From a checkpoint of a small image classifier: patch size [2, 2], 23600 steps.
Rows from block 5 of a small image classifier, named by matrix and row number. Rows with one number belong to one neuron. Each number is 200 + 40 x the weight over its row's rms, rounded and kept within 0 to 999. All counts start at 0.
After each neuron's rows are labels from the 100 images, of 14976, where the neuron reaches its highest value: "responds to" is what is common among them. Only what is clearly more common there than usual is listed. The data: stained colorectal tissue patches (NCT-CRC-HE-100K). In brackets: how many of the 100.
# fc1: MLP up (model.blocks.5.mlp.fc1.weight, 1024x256), inputs 64-127
# fc2: MLP down (model.blocks.5.mlp.fc2.weight, 256x1024, transposed), outputs 64-127

fc1.335,182,198,231,220,187,170,295,70,202,170,229,261,266,163,255,164,200,137,219,212,207,218,232,233,172,175,200,105,234,186,179,194,217,248,253,243,195,167,202,193,186,141,243,195,241,183,166,283,225,235,163,239,137,155,215,127,122,244,213,142,186,172,144,112
fc2.335,154,204,173,274,153,241,293,171,261,242,299,221,200,225,183,178,130,189,199,204,257,189,207,229,156,218,194,221,236,180,172,220,163,186,162,148,218,153,161,204,174,260,198,194,56,230,169,193,180,249,285,268,203,217,225,187,109,252,169,260,202,177,213,215
responds to: tissue: cancer-associated stroma (34)

fc1.54,229,204,182,200,215,254,157,223,256,250,250,135,175,270,259,79,237,213,173,214,111,161,190,205,193,198,279,186,193,231,239,274,188,215,194,201,205,182,201,102,226,141,188,219,151,125,217,219,165,145,234,241,172,221,202,160,173,187,209,222,231,269,211,168
fc2.54,179,167,266,190,223,227,127,182,254,271,172,262,128,270,263,208,254,171,250,168,218,196,145,155,104,185,209,208,181,147,208,188,193,178,227,168,140,152,288,205,207,121,238,204,216,178,203,146,153,191,178,250,219,192,170,199,144,194,197,232,215,237,168,273
responds to: tissue: mucus (96)

fc1.111,229,234,209,236,221,168,188,160,156,148,162,243,172,131,166,194,160,196,181,88,219,188,273,193,192,222,143,210,252,202,207,118,230,219,189,264,212,242,255,188,213,199,186,226,217,289,154,159,178,231,190,230,181,171,172,203,62,250,164,253,176,113,243,154
fc2.111,188,189,194,208,232,163,171,202,125,241,285,155,152,59,107,194,182,189,220,270,200,192,159,204,196,177,154,209,183,125,207,223,146,263,193,193,178,188,175,203,173,225,210,230,163,129,180,219,189,151,164,225,224,192,186,229,198,138,156,177,139,64,257,210
responds to: tissue: lymphocytes (91)

fc1.736,148,269,207,200,172,194,190,242,176,255,240,119,256,219,143,216,191,192,222,157,228,227,195,119,197,211,181,247,169,158,227,265,211,171,125,224,141,182,202,214,247,194,142,154,121,183,262,239,266,167,153,172,221,176,235,228,196,186,196,213,264,171,189,281
fc2.736,150,227,222,298,204,230,157,230,202,164,211,195,169,194,173,186,222,185,131,228,151,212,215,181,227,208,191,200,141,240,249,205,252,150,185,173,254,161,170,191,255,203,145,215,226,203,233,203,149,178,189,208,258,210,206,219,173,138,201,200,180,120,219,155
responds to: tissue: lymphocytes (93)

fc1.654,216,237,189,207,134,178,205,212,186,186,246,179,227,269,142,137,212,157,292,187,134,162,281,139,212,186,268,188,239,133,228,211,169,223,110,153,256,173,266,198,265,113,215,214,146,193,164,225,276,111,211,246,178,136,226,175,113,200,213,163,198,137,243,105
fc2.654,189,218,255,194,190,172,237,157,269,185,184,214,199,261,209,186,140,208,207,191,194,221,178,180,131,97,211,221,230,157,201,254,191,143,243,202,222,144,212,232,188,204,161,209,200,180,216,181,175,191,205,272,151,150,211,156,133,205,235,180,166,212,137,205
responds to: tissue: mucus (100)

fc1.511,247,161,200,189,183,154,196,200,199,252,196,245,250,201,177,215,206,227,222,210,268,235,192,199,160,217,315,228,166,177,159,258,251,232,190,193,207,268,204,157,140,252,106,229,189,225,177,163,197,187,221,234,262,174,214,235,243,197,217,185,227,201,123,159
fc2.511,223,173,197,210,82,249,221,228,277,226,160,162,192,199,190,226,225,161,234,149,236,244,200,220,210,183,127,204,141,215,166,253,198,200,212,203,168,223,223,205,184,232,190,207,169,207,161,207,211,210,239,222,162,245,235,213,178,215,214,193,167,241,114,131
responds to: tissue: smooth muscle (79)

fc1.312,221,263,248,205,203,223,212,191,183,145,228,261,157,174,234,242,251,234,187,166,215,233,221,202,188,221,219,166,128,247,225,215,144,155,196,187,159,223,153,169,200,207,205,239,192,251,223,137,184,206,207,212,194,259,239,252,193,249,209,185,176,222,207,240
fc2.312,215,213,166,178,173,120,162,150,167,176,181,174,255,325,221,251,213,179,220,177,230,194,175,175,144,161,181,160,170,124,145,190,276,215,225,177,183,226,179,226,241,195,239,210,193,231,240,180,219,242,194,210,219,189,133,213,155,179,164,221,257,189,173,229
responds to: tissue: tumour epithelium (100)

fc1.447,215,272,184,169,172,168,262,184,202,202,225,198,215,155,177,217,204,182,176,212,168,147,257,217,265,249,161,208,218,184,180,171,249,217,170,181,147,278,249,162,207,214,180,155,256,216,265,176,255,217,261,193,200,164,184,173,203,134,240,253,187,202,122,164
fc2.447,76,187,135,271,228,184,180,225,240,128,228,220,201,208,181,200,236,220,281,251,154,226,200,233,167,130,212,110,272,162,215,162,149,205,194,133,233,165,205,208,171,186,187,152,169,180,169,100,234,203,170,242,239,140,286,212,212,206,180,140,173,275,265,177
responds to: tissue: normal colon mucosa (61); tissue: mucus (34)

fc1.194,200,195,214,222,222,197,140,253,202,176,249,220,224,214,142,204,193,159,165,299,241,151,171,143,192,238,225,205,242,215,206,211,166,175,206,162,185,156,175,205,164,144,168,213,185,157,188,170,227,242,333,192,102,159,213,201,125,192,213,224,186,191,164,268
fc2.194,293,241,136,172,210,211,204,204,187,138,200,157,263,261,169,175,201,202,246,183,175,119,192,258,203,167,221,163,169,237,207,174,199,222,256,190,207,141,175,261,178,158,190,200,192,219,165,220,241,170,206,124,212,241,177,206,238,191,223,150,172,247,254,229
responds to: tissue: normal colon mucosa (100)

fc1.392,217,173,164,200,210,247,139,177,271,198,167,192,92,139,167,184,191,282,102,226,200,268,178,242,204,166,179,222,259,226,213,197,174,261,182,239,245,145,184,211,200,141,223,304,247,196,156,230,169,139,216,210,255,184,241,200,260,267,173,216,243,232,194,265
fc2.392,171,141,236,208,211,108,226,214,234,200,171,218,211,218,248,244,273,176,131,86,166,185,218,169,239,267,219,180,174,206,281,209,206,201,228,228,184,223,181,224,158,186,199,224,204,271,224,169,195,228,219,263,242,244,261,180,145,216,268,215,214,220,238,144
responds to: tissue: cancer-associated stroma (45)

fc1.563,225,214,151,204,184,128,146,146,124,188,169,166,259,219,273,273,254,244,194,193,165,181,219,182,241,121,225,184,213,141,211,249,229,190,165,116,171,233,225,233,199,157,204,240,216,217,255,197,249,251,253,179,211,98,166,234,171,249,201,126,203,190,195,165
fc2.563,201,200,182,273,218,222,242,196,146,168,219,89,238,174,238,211,153,190,182,258,238,171,145,158,230,153,291,181,168,226,246,181,233,151,217,172,174,171,210,247,178,223,233,231,159,197,206,166,249,187,190,222,209,271,222,199,216,178,259,193,172,178,249,139
responds to: tissue: mucus (29); tissue: normal colon mucosa (28)

fc1.506,170,174,211,308,257,133,247,194,257,221,154,203,222,202,230,189,213,206,201,87,146,182,140,208,178,214,195,198,159,211,143,247,233,263,208,238,123,138,211,196,212,162,235,217,184,158,275,170,277,211,144,166,216,225,157,175,184,194,155,207,153,215,197,223
fc2.506,156,207,165,216,148,268,163,184,226,207,201,251,212,225,302,236,151,128,188,147,267,163,207,260,235,256,165,270,167,220,148,246,197,228,179,181,204,210,193,214,208,198,147,188,144,169,181,228,230,129,221,153,262,177,164,159,143,244,190,201,166,212,222,107
responds to: tissue: normal colon mucosa (99)

fc1.265,163,247,215,236,292,109,325,195,252,198,120,204,198,173,187,267,229,216,207,224,200,157,172,211,188,234,210,194,241,181,144,181,189,233,202,207,243,173,224,141,217,156,190,165,172,248,239,253,193,193,201,215,204,66,158,230,165,146,137,231,206,96,210,183
fc2.265,238,231,251,206,204,278,221,211,181,178,314,224,161,249,197,199,141,208,239,185,252,215,151,240,173,204,118,167,224,223,131,197,144,136,226,201,215,140,170,219,147,231,242,177,191,164,233,217,170,198,245,199,280,298,174,233,254,255,226,206,143,222,188,255
responds to: tissue: adipose tissue (37)

fc1.462,131,166,198,260,177,201,130,168,165,173,201,241,213,239,255,209,160,174,171,239,251,245,116,175,252,203,246,198,239,212,164,179,180,183,172,183,211,174,265,194,218,218,186,194,255,153,208,194,286,217,236,233,257,198,199,150,223,168,218,183,214,159,156,195
fc2.462,169,140,221,155,186,188,213,246,247,193,228,154,189,218,194,224,156,230,238,196,207,166,200,208,251,168,142,192,164,278,144,224,275,122,231,177,196,219,138,288,151,174,247,221,202,137,111,172,165,191,92,223,263,256,185,242,218,230,184,198,199,227,177,147
responds to: tissue: cancer-associated stroma (81)

fc1.117,125,223,240,201,241,187,206,249,168,194,184,123,228,93,184,223,173,222,215,220,143,198,208,239,213,190,172,239,140,227,295,215,217,223,172,178,240,187,266,146,160,157,147,291,164,113,113,192,171,192,191,200,206,141,270,202,167,196,289,195,206,235,266,225
fc2.117,188,204,165,152,213,122,221,180,168,238,244,188,149,176,261,265,234,154,133,170,183,204,152,205,165,185,245,186,156,202,176,250,154,269,194,222,213,214,245,222,218,230,167,272,231,226,242,213,183,204,229,171,178,163,151,213,250,175,203,169,201,226,232,241
responds to: tissue: lymphocytes (66)

fc1.593,203,279,229,141,199,210,252,193,218,208,267,186,119,177,220,173,266,180,210,199,277,201,206,229,124,221,203,159,191,185,147,198,254,187,255,260,178,195,163,250,185,178,184,163,233,187,156,121,193,221,252,200,178,196,168,225,175,197,238,244,230,175,148,141
fc2.593,193,264,213,177,213,244,236,197,218,129,210,240,250,244,239,225,134,210,171,225,220,272,210,266,199,216,196,193,175,224,104,321,153,122,319,244,159,171,238,166,168,228,179,189,207,241,215,208,201,121,151,234,197,147,177,194,219,214,210,232,184,173,222,199
responds to: tissue: normal colon mucosa (97)

fc1.428,192,188,172,132,154,208,211,290,246,242,181,148,175,216,183,172,150,207,196,254,161,235,216,123,142,201,244,225,183,180,144,211,243,166,272,217,173,188,188,254,262,126,203,249,203,186,171,268,234,242,165,138,199,132,205,167,263,262,236,148,230,218,162,214
fc2.428,208,174,218,196,190,179,222,230,251,165,131,236,121,196,199,195,255,209,229,197,215,228,252,165,99,226,168,238,155,224,180,203,218,169,86,203,133,226,232,177,113,269,197,181,149,139,223,169,228,234,189,201,214,254,310,244,139,170,131,131,259,244,174,159
responds to: tissue: smooth muscle (77)

fc1.605,199,208,264,224,139,237,216,185,140,212,246,137,154,294,224,171,145,176,203,179,163,214,157,186,157,291,118,219,162,275,228,215,161,229,241,253,252,181,206,149,204,265,197,149,206,165,181,189,312,140,189,181,167,182,227,179,270,202,142,251,172,171,223,148
fc2.605,178,185,187,209,276,230,171,217,235,114,198,211,204,176,187,214,178,215,196,213,221,244,186,218,101,337,146,217,241,229,171,258,231,239,133,202,227,191,152,191,270,206,179,169,210,218,158,222,238,224,161,134,208,221,222,238,129,149,204,223,203,183,164,156
responds to: tissue: normal colon mucosa (98)

fc1.488,170,202,218,246,173,183,213,258,176,179,206,244,193,272,160,179,227,196,191,188,179,195,183,198,196,197,222,234,159,193,234,197,225,136,126,152,324,203,217,156,167,270,190,203,191,236,143,196,198,207,327,166,227,208,212,237,293,240,252,139,209,257,222,228
fc2.488,162,200,183,212,233,235,158,179,271,229,164,201,230,214,178,216,216,151,205,235,209,292,85,231,154,215,168,226,201,188,140,167,208,199,190,190,179,241,206,177,130,190,205,229,212,220,135,250,208,169,257,215,165,154,135,229,240,234,204,221,225,195,213,143
responds to: tissue: normal colon mucosa (98)

fc1.276,196,215,241,271,213,202,188,221,184,249,287,182,156,234,218,210,224,203,141,197,236,234,245,165,234,181,139,170,148,201,196,138,237,178,225,207,143,180,242,221,205,182,235,244,208,137,202,157,195,230,145,273,196,187,186,180,198,197,136,170,232,170,154,189
fc2.276,222,238,187,246,172,195,152,222,165,220,225,147,159,209,256,265,133,181,120,131,225,218,122,191,217,165,216,214,231,274,156,195,252,122,193,299,210,169,212,235,227,195,122,183,212,163,163,220,253,262,171,221,206,191,305,200,226,225,217,166,245,203,195,221
responds to: tissue: normal colon mucosa (96)

fc1.597,188,108,180,209,142,215,187,107,199,219,183,182,114,247,231,197,198,296,185,253,201,230,200,116,175,135,214,210,237,199,170,199,193,195,258,277,175,279,200,183,202,152,181,296,195,161,162,169,182,187,233,219,248,156,230,214,253,168,193,165,218,163,173,178
fc2.597,214,212,164,239,205,172,235,174,200,196,164,139,199,191,205,178,239,216,210,217,207,158,146,162,177,209,195,220,112,291,230,243,269,156,214,199,256,219,237,244,239,185,186,133,233,247,235,244,153,208,244,188,182,233,226,192,182,143,231,205,278,208,261,191
responds to: tissue: adipose tissue (52); tissue: smooth muscle (37)

fc1.424,244,259,153,178,164,205,255,216,275,202,145,228,158,232,174,232,226,149,273,186,277,223,192,205,243,236,219,233,214,173,215,167,153,214,192,106,212,126,253,181,170,161,233,158,210,261,253,224,264,219,174,238,170,212,155,149,162,132,209,165,272,179,193,216
fc2.424,165,130,191,241,240,183,231,170,197,201,181,214,157,273,196,242,170,266,274,263,205,194,168,202,97,187,257,207,277,133,231,161,206,178,162,153,224,222,122,216,123,153,202,145,249,123,165,190,227,204,166,225,193,181,239,206,212,174,206,189,181,227,190,67
responds to: tissue: mucus (32)

fc1.452,122,186,182,248,177,226,219,165,221,199,207,236,207,223,212,210,202,146,197,222,278,137,207,150,255,197,185,215,167,159,173,173,261,274,214,144,286,141,160,211,245,172,179,164,172,224,256,210,181,189,165,264,232,178,192,179,170,199,152,310,202,167,218,240
fc2.452,120,214,181,234,277,189,154,240,136,138,163,220,254,235,191,173,161,246,180,210,187,228,226,234,234,219,220,253,166,186,135,239,216,175,156,193,152,92,227,199,196,167,147,139,238,157,126,217,247,257,277,228,207,219,198,177,179,169,210,156,159,197,195,218
responds to: tissue: normal colon mucosa (50); tissue: cancer-associated stroma (39)

fc1.721,243,235,195,178,216,218,238,251,158,220,287,161,165,197,167,204,175,214,213,154,217,222,209,145,204,153,221,143,149,186,241,212,240,176,213,166,231,188,194,324,122,209,194,187,221,223,194,194,233,213,211,161,164,146,252,197,179,222,230,216,173,237,215,253
fc2.721,220,270,158,245,254,260,222,186,277,226,173,259,173,214,161,219,181,119,169,164,132,185,185,195,187,185,209,215,200,179,267,192,219,201,221,262,177,196,216,200,203,248,188,232,232,237,132,270,184,185,244,227,240,225,203,231,204,218,198,159,177,252,237,167
responds to: tissue: smooth muscle (95)

fc1.727,154,199,214,179,245,204,264,154,155,192,158,236,195,250,175,191,207,178,146,237,260,240,151,191,173,170,210,186,224,244,165,181,156,147,230,213,228,198,190,213,202,187,229,153,222,199,215,187,267,180,224,138,168,183,233,165,191,157,172,199,160,131,240,260
fc2.727,125,256,179,218,182,177,205,145,183,182,226,214,220,267,244,216,194,193,284,228,214,282,202,229,193,223,141,155,184,197,207,175,223,172,193,143,111,261,154,167,227,208,241,211,181,191,220,216,142,174,176,147,230,165,201,156,243,190,137,203,203,224,244,95
responds to: tissue: cancer-associated stroma (61); tissue: tumour epithelium (34)

fc1.604,237,255,130,242,192,180,211,215,153,197,228,237,209,215,259,176,235,224,179,222,184,172,198,192,200,244,258,175,155,181,175,216,185,282,235,110,246,193,170,198,239,201,198,228,156,186,167,162,213,194,185,227,248,130,180,252,198,221,172,172,221,250,86,212
fc2.604,206,210,257,210,120,132,208,219,112,165,213,186,193,151,176,144,213,179,177,192,241,154,165,115,205,163,217,157,171,183,112,202,257,217,261,168,187,149,160,174,169,184,228,218,153,212,206,206,157,239,164,190,203,173,189,157,240,132,231,166,200,292,195,245
responds to: tissue: cancer-associated stroma (94)

fc1.135,178,248,186,208,180,295,184,220,237,285,194,220,197,189,190,170,261,205,165,229,161,214,134,188,277,204,198,148,218,157,261,145,171,190,197,216,110,118,196,138,199,154,234,176,248,206,144,207,244,238,206,207,231,178,238,225,227,224,160,223,145,165,276,212
fc2.135,212,241,243,225,181,217,269,204,163,151,222,207,162,265,139,151,161,103,226,274,210,152,210,133,189,223,182,164,223,225,229,138,152,240,223,189,252,159,254,127,228,97,259,181,230,228,232,206,173,118,193,178,217,168,225,166,231,196,166,187,196,267,182,277
responds to: tissue: cancer-associated stroma (82)

fc1.548,232,227,178,188,188,239,237,196,127,122,224,243,158,210,161,230,195,173,189,241,182,189,271,224,237,196,196,183,208,225,276,127,234,207,260,256,161,232,206,228,168,213,238,177,249,181,162,198,187,270,244,179,209,233,197,227,233,235,210,146,123,221,144,146
fc2.548,208,192,67,228,121,259,278,238,193,271,214,182,207,183,237,195,225,241,170,188,188,237,213,198,217,195,180,181,244,208,254,165,143,284,216,174,251,205,202,170,269,132,224,187,130,219,200,133,197,186,238,191,220,158,189,207,267,226,154,221,184,242,141,211
responds to: tissue: lymphocytes (100)

fc1.196,156,198,197,164,182,179,136,229,164,164,221,183,224,190,245,222,196,170,221,187,199,179,204,163,257,206,215,164,173,219,198,196,210,216,173,242,104,130,253,166,262,204,230,233,146,166,236,141,135,206,150,193,262,220,180,175,151,161,158,259,198,183,229,177
fc2.196,188,251,228,219,255,233,161,167,238,156,215,154,223,258,269,187,229,218,167,200,226,210,242,203,175,203,218,190,235,130,155,231,230,170,269,157,201,162,237,228,151,213,193,63,174,237,211,176,269,223,169,220,182,155,192,195,199,247,211,219,211,279,189,202
responds to: tissue: cancer-associated stroma (100)

fc1.503,185,135,243,202,193,278,217,176,179,218,244,240,137,204,130,197,195,217,205,236,240,230,247,238,188,162,238,239,273,251,207,209,174,238,108,235,146,190,228,115,129,264,190,226,196,209,180,199,246,202,257,148,217,194,244,164,246,216,124,188,206,244,185,199
fc2.503,206,171,173,132,222,177,239,146,178,188,210,221,283,284,212,257,265,153,195,159,170,188,219,141,261,189,156,142,237,222,242,166,169,199,254,178,183,207,169,242,150,178,238,246,165,239,204,175,172,213,219,117,201,252,185,201,257,204,249,231,210,184,189,149
responds to: tissue: cancer-associated stroma (96)

fc1.268,205,252,190,166,182,231,183,118,199,239,220,133,196,252,280,229,137,167,210,186,214,262,275,167,189,178,193,265,189,272,215,226,152,220,198,206,223,213,210,161,214,210,231,190,190,153,183,305,179,189,201,221,134,213,165,175,237,189,159,170,233,218,160,194
fc2.268,251,169,221,243,218,147,267,205,149,150,224,212,158,194,266,266,219,186,183,237,231,138,173,150,312,211,169,119,178,135,236,222,138,163,184,204,261,180,180,275,133,221,198,161,156,144,165,218,238,227,139,244,250,222,196,214,173,217,246,188,238,134,209,217
responds to: tissue: normal colon mucosa (52); tissue: tumour epithelium (34)

fc1.438,207,247,102,130,254,233,207,233,228,232,281,187,294,138,154,195,187,260,234,247,244,148,200,183,131,194,161,132,174,152,146,199,197,204,151,185,155,158,164,218,204,246,200,252,212,156,236,193,242,180,222,191,221,133,248,270,293,237,265,194,201,225,168,145
fc2.438,223,198,229,247,203,213,201,226,253,172,170,119,211,190,250,194,147,159,189,269,185,188,139,194,212,173,189,184,223,248,238,170,224,159,153,250,177,176,227,168,238,145,176,201,170,221,206,177,239,239,202,200,205,149,174,211,221,229,292,229,186,110,251,266
responds to: tissue: debris (72)

fc1.636,241,214,237,140,201,224,221,215,169,197,242,224,170,173,248,227,165,205,230,177,211,219,285,186,188,220,262,214,179,238,195,164,220,125,168,197,178,205,202,265,205,251,209,250,179,172,150,210,217,153,232,163,204,192,209,232,189,198,176,142,227,166,141,163
fc2.636,220,197,181,162,152,149,166,202,191,215,187,171,217,198,122,168,238,259,298,255,251,181,199,219,266,157,198,174,176,138,199,157,216,196,235,192,181,161,268,193,241,171,236,121,121,213,161,178,158,209,219,225,169,229,159,299,200,181,181,208,206,209,217,198
responds to: tissue: tumour epithelium (99)

fc1.132,244,183,200,213,252,227,236,205,242,184,197,186,254,187,192,229,198,192,223,268,244,250,264,295,175,132,196,194,257,229,180,137,154,279,163,175,279,158,181,164,196,171,190,234,199,168,142,247,254,240,150,195,237,218,162,214,246,167,204,212,167,202,190,256
fc2.132,175,251,167,157,182,211,145,233,202,215,143,184,154,112,258,193,240,148,203,301,224,225,235,165,240,189,239,195,190,192,232,160,194,230,228,157,101,221,201,228,215,141,131,149,199,172,248,214,173,168,215,185,208,151,161,164,160,167,231,256,226,142,152,253
responds to: tissue: smooth muscle (74)

fc1.73,238,149,262,185,141,139,222,168,148,223,127,227,234,165,145,181,213,264,169,267,245,164,272,182,226,182,169,191,206,183,188,165,288,275,173,191,117,200,204,179,190,223,245,198,188,216,197,149,150,155,160,177,147,134,236,168,186,266,180,216,240,153,146,179
fc2.73,213,291,274,161,155,141,242,248,232,194,196,215,228,164,229,193,181,201,131,236,136,213,206,222,174,174,199,230,200,222,220,241,192,167,211,227,195,169,158,228,149,200,219,196,124,254,216,183,225,147,197,253,181,156,220,198,221,224,165,176,177,188,176,156
responds to: tissue: tumour epithelium (49); tissue: mucus (26)

fc1.629,175,179,270,222,264,212,155,206,163,186,190,245,174,185,206,254,192,207,215,157,283,126,202,127,187,140,202,131,231,169,219,230,200,156,199,258,206,204,207,311,294,244,213,199,244,195,210,166,201,196,236,240,260,233,135,218,211,240,245,166,215,245,147,162
fc2.629,225,208,189,188,241,203,155,184,256,127,204,139,141,278,212,162,129,226,219,194,165,263,216,198,226,146,263,206,153,196,207,185,268,145,189,218,224,188,276,176,173,158,256,174,169,251,229,182,247,164,163,162,173,204,170,211,261,269,172,194,190,183,201,229
responds to: tissue: debris (99)

fc1.505,269,226,112,245,121,307,210,151,196,225,129,182,192,161,218,288,226,221,194,101,185,267,278,237,166,198,213,211,161,161,163,97,241,134,196,208,189,200,228,204,142,203,136,251,235,205,194,124,191,201,193,198,208,261,219,267,232,181,255,120,178,291,160,116
fc2.505,214,193,109,189,213,203,183,222,174,234,193,162,206,204,170,181,157,167,229,210,155,207,126,163,241,172,211,199,142,280,220,188,217,103,199,226,239,222,120,179,221,133,200,229,159,206,256,146,192,233,110,205,188,167,198,235,213,182,218,159,206,225,224,250
responds to: tissue: adipose tissue (67)

fc1.294,181,256,166,275,155,224,123,172,256,232,185,162,190,217,288,207,180,217,180,168,121,92,221,255,193,261,281,165,219,205,210,231,122,194,220,214,177,254,213,224,256,233,203,154,203,191,234,178,218,178,206,179,248,261,189,168,193,169,214,176,208,207,218,202
fc2.294,199,158,168,251,216,229,144,252,228,175,237,198,166,164,223,278,279,154,220,198,259,254,211,268,121,151,219,236,219,221,191,248,285,249,185,173,220,250,282,220,250,190,191,203,159,157,229,178,184,198,192,139,232,249,209,228,269,223,192,244,211,187,213,132
responds to: tissue: mucus (80)

fc1.406,258,154,228,173,246,166,189,185,189,211,253,217,130,318,219,213,195,163,185,180,191,148,229,201,225,191,231,260,203,218,174,200,186,197,242,135,225,268,196,224,129,190,194,235,161,275,183,172,177,222,179,201,133,195,183,228,181,194,160,166,210,204,213,102
fc2.406,199,124,206,184,243,215,253,230,274,129,237,185,245,220,262,212,205,231,198,210,222,187,286,159,188,175,241,148,213,254,247,201,170,278,206,187,200,258,118,137,241,200,190,266,267,232,263,164,247,272,153,189,177,191,170,198,225,183,195,203,167,152,259,186
responds to: tissue: mucus (68)

fc1.246,163,146,185,204,152,198,162,156,250,208,139,152,269,238,267,187,207,217,220,150,194,210,136,153,128,164,246,167,166,138,241,211,214,220,146,273,121,184,187,150,212,165,172,212,252,198,305,187,179,177,181,194,196,109,190,221,135,244,247,244,261,215,221,231
fc2.246,214,191,216,234,183,176,201,134,221,135,283,162,258,198,164,173,217,172,235,261,215,199,193,198,279,213,256,232,159,206,150,147,218,181,207,250,222,242,241,165,245,180,217,234,127,133,215,186,256,188,195,232,223,122,288,179,241,226,229,212,247,113,152,197
responds to: tissue: mucus (56)

fc1.374,198,217,187,205,133,209,107,226,211,228,175,126,241,134,160,198,160,212,138,193,171,79,185,199,176,164,222,196,162,208,215,204,216,197,135,231,138,300,181,193,192,183,215,233,192,143,220,198,145,174,183,136,114,206,180,197,242,147,227,177,176,184,236,220
fc2.374,225,168,240,225,148,299,178,187,210,233,220,201,195,237,212,233,191,159,170,136,243,243,180,142,180,182,243,195,202,207,109,216,240,241,269,169,265,189,170,194,223,205,196,174,213,191,117,161,209,232,297,198,209,187,174,182,147,201,238,227,240,207,193,250
responds to: tissue: mucus (80)

fc1.83,183,137,203,254,236,179,158,209,202,200,175,177,190,178,176,189,269,201,277,183,203,199,223,206,173,121,136,184,309,190,199,221,150,294,169,189,167,196,233,152,240,171,142,86,176,150,170,222,199,185,204,232,158,236,208,209,261,152,180,211,204,214,229,148
fc2.83,238,178,180,182,233,240,212,182,198,127,137,120,201,251,200,169,274,175,140,193,273,163,164,227,144,203,208,208,195,154,216,121,202,151,157,245,248,170,213,246,184,181,196,198,209,168,191,179,216,189,196,159,180,183,180,243,257,214,232,168,162,216,156,204
responds to: tissue: lymphocytes (95)

fc1.192,198,276,134,185,247,186,244,198,177,218,180,184,153,161,219,183,201,273,255,128,232,245,179,150,169,173,169,236,183,198,196,200,179,278,175,222,236,225,233,223,172,214,186,215,223,168,184,138,223,206,260,244,243,145,209,204,269,238,244,199,133,187,207,152
fc2.192,204,194,258,216,236,246,166,222,215,199,193,238,223,219,172,147,156,189,164,142,214,129,287,190,237,186,231,266,166,255,211,269,98,191,226,224,178,164,226,236,181,244,231,158,212,215,193,148,163,208,218,206,177,247,205,197,190,216,188,132,230,143,184,157
responds to: tissue: smooth muscle (49); tissue: normal colon mucosa (37)

fc1.154,190,303,212,178,164,236,157,174,272,204,185,200,138,199,217,173,142,237,219,176,197,180,189,129,142,182,222,209,199,123,212,256,296,181,208,201,196,161,167,217,182,138,113,220,179,187,315,160,246,213,199,182,214,144,266,204,151,208,212,233,215,220,212,218
fc2.154,146,279,185,232,265,225,189,156,211,195,211,188,135,173,253,99,216,164,216,239,138,159,200,178,169,220,244,185,238,210,260,196,218,226,254,179,216,179,139,216,215,192,147,175,232,244,240,205,155,145,198,168,216,201,189,210,133,173,258,177,132,170,165,217
responds to: tissue: normal colon mucosa (43); tissue: lymphocytes (37)

fc1.694,224,121,198,248,180,221,271,179,235,182,249,147,200,242,157,152,284,105,241,183,166,215,208,221,236,128,207,204,227,165,219,200,233,200,239,141,175,216,192,176,185,198,200,233,193,247,229,132,204,234,210,275,182,211,149,255,76,132,218,257,223,229,254,128
fc2.694,189,199,153,251,266,166,251,144,154,195,234,205,234,178,159,141,161,198,194,119,215,236,171,167,235,190,248,194,247,240,258,186,200,182,266,161,178,182,201,202,192,241,209,168,223,209,217,208,239,248,186,202,251,258,203,262,209,151,121,267,174,224,178,98
responds to: tissue: mucus (64)

fc1.251,250,238,226,162,156,237,220,207,131,125,177,179,243,203,123,267,264,268,213,273,159,263,192,193,228,165,186,228,249,179,140,204,171,155,175,272,144,156,159,136,189,220,215,176,157,195,158,169,186,173,287,192,189,209,235,185,316,200,207,166,204,199,188,209
fc2.251,207,234,228,178,157,201,211,330,174,230,213,159,238,220,166,171,174,95,172,240,127,213,165,175,223,214,214,169,218,227,138,168,254,219,181,247,160,220,218,197,291,191,204,147,204,228,197,179,249,173,216,218,256,180,185,252,218,193,152,303,168,191,166,190
responds to: tissue: adipose tissue (57); tissue: smooth muscle (38)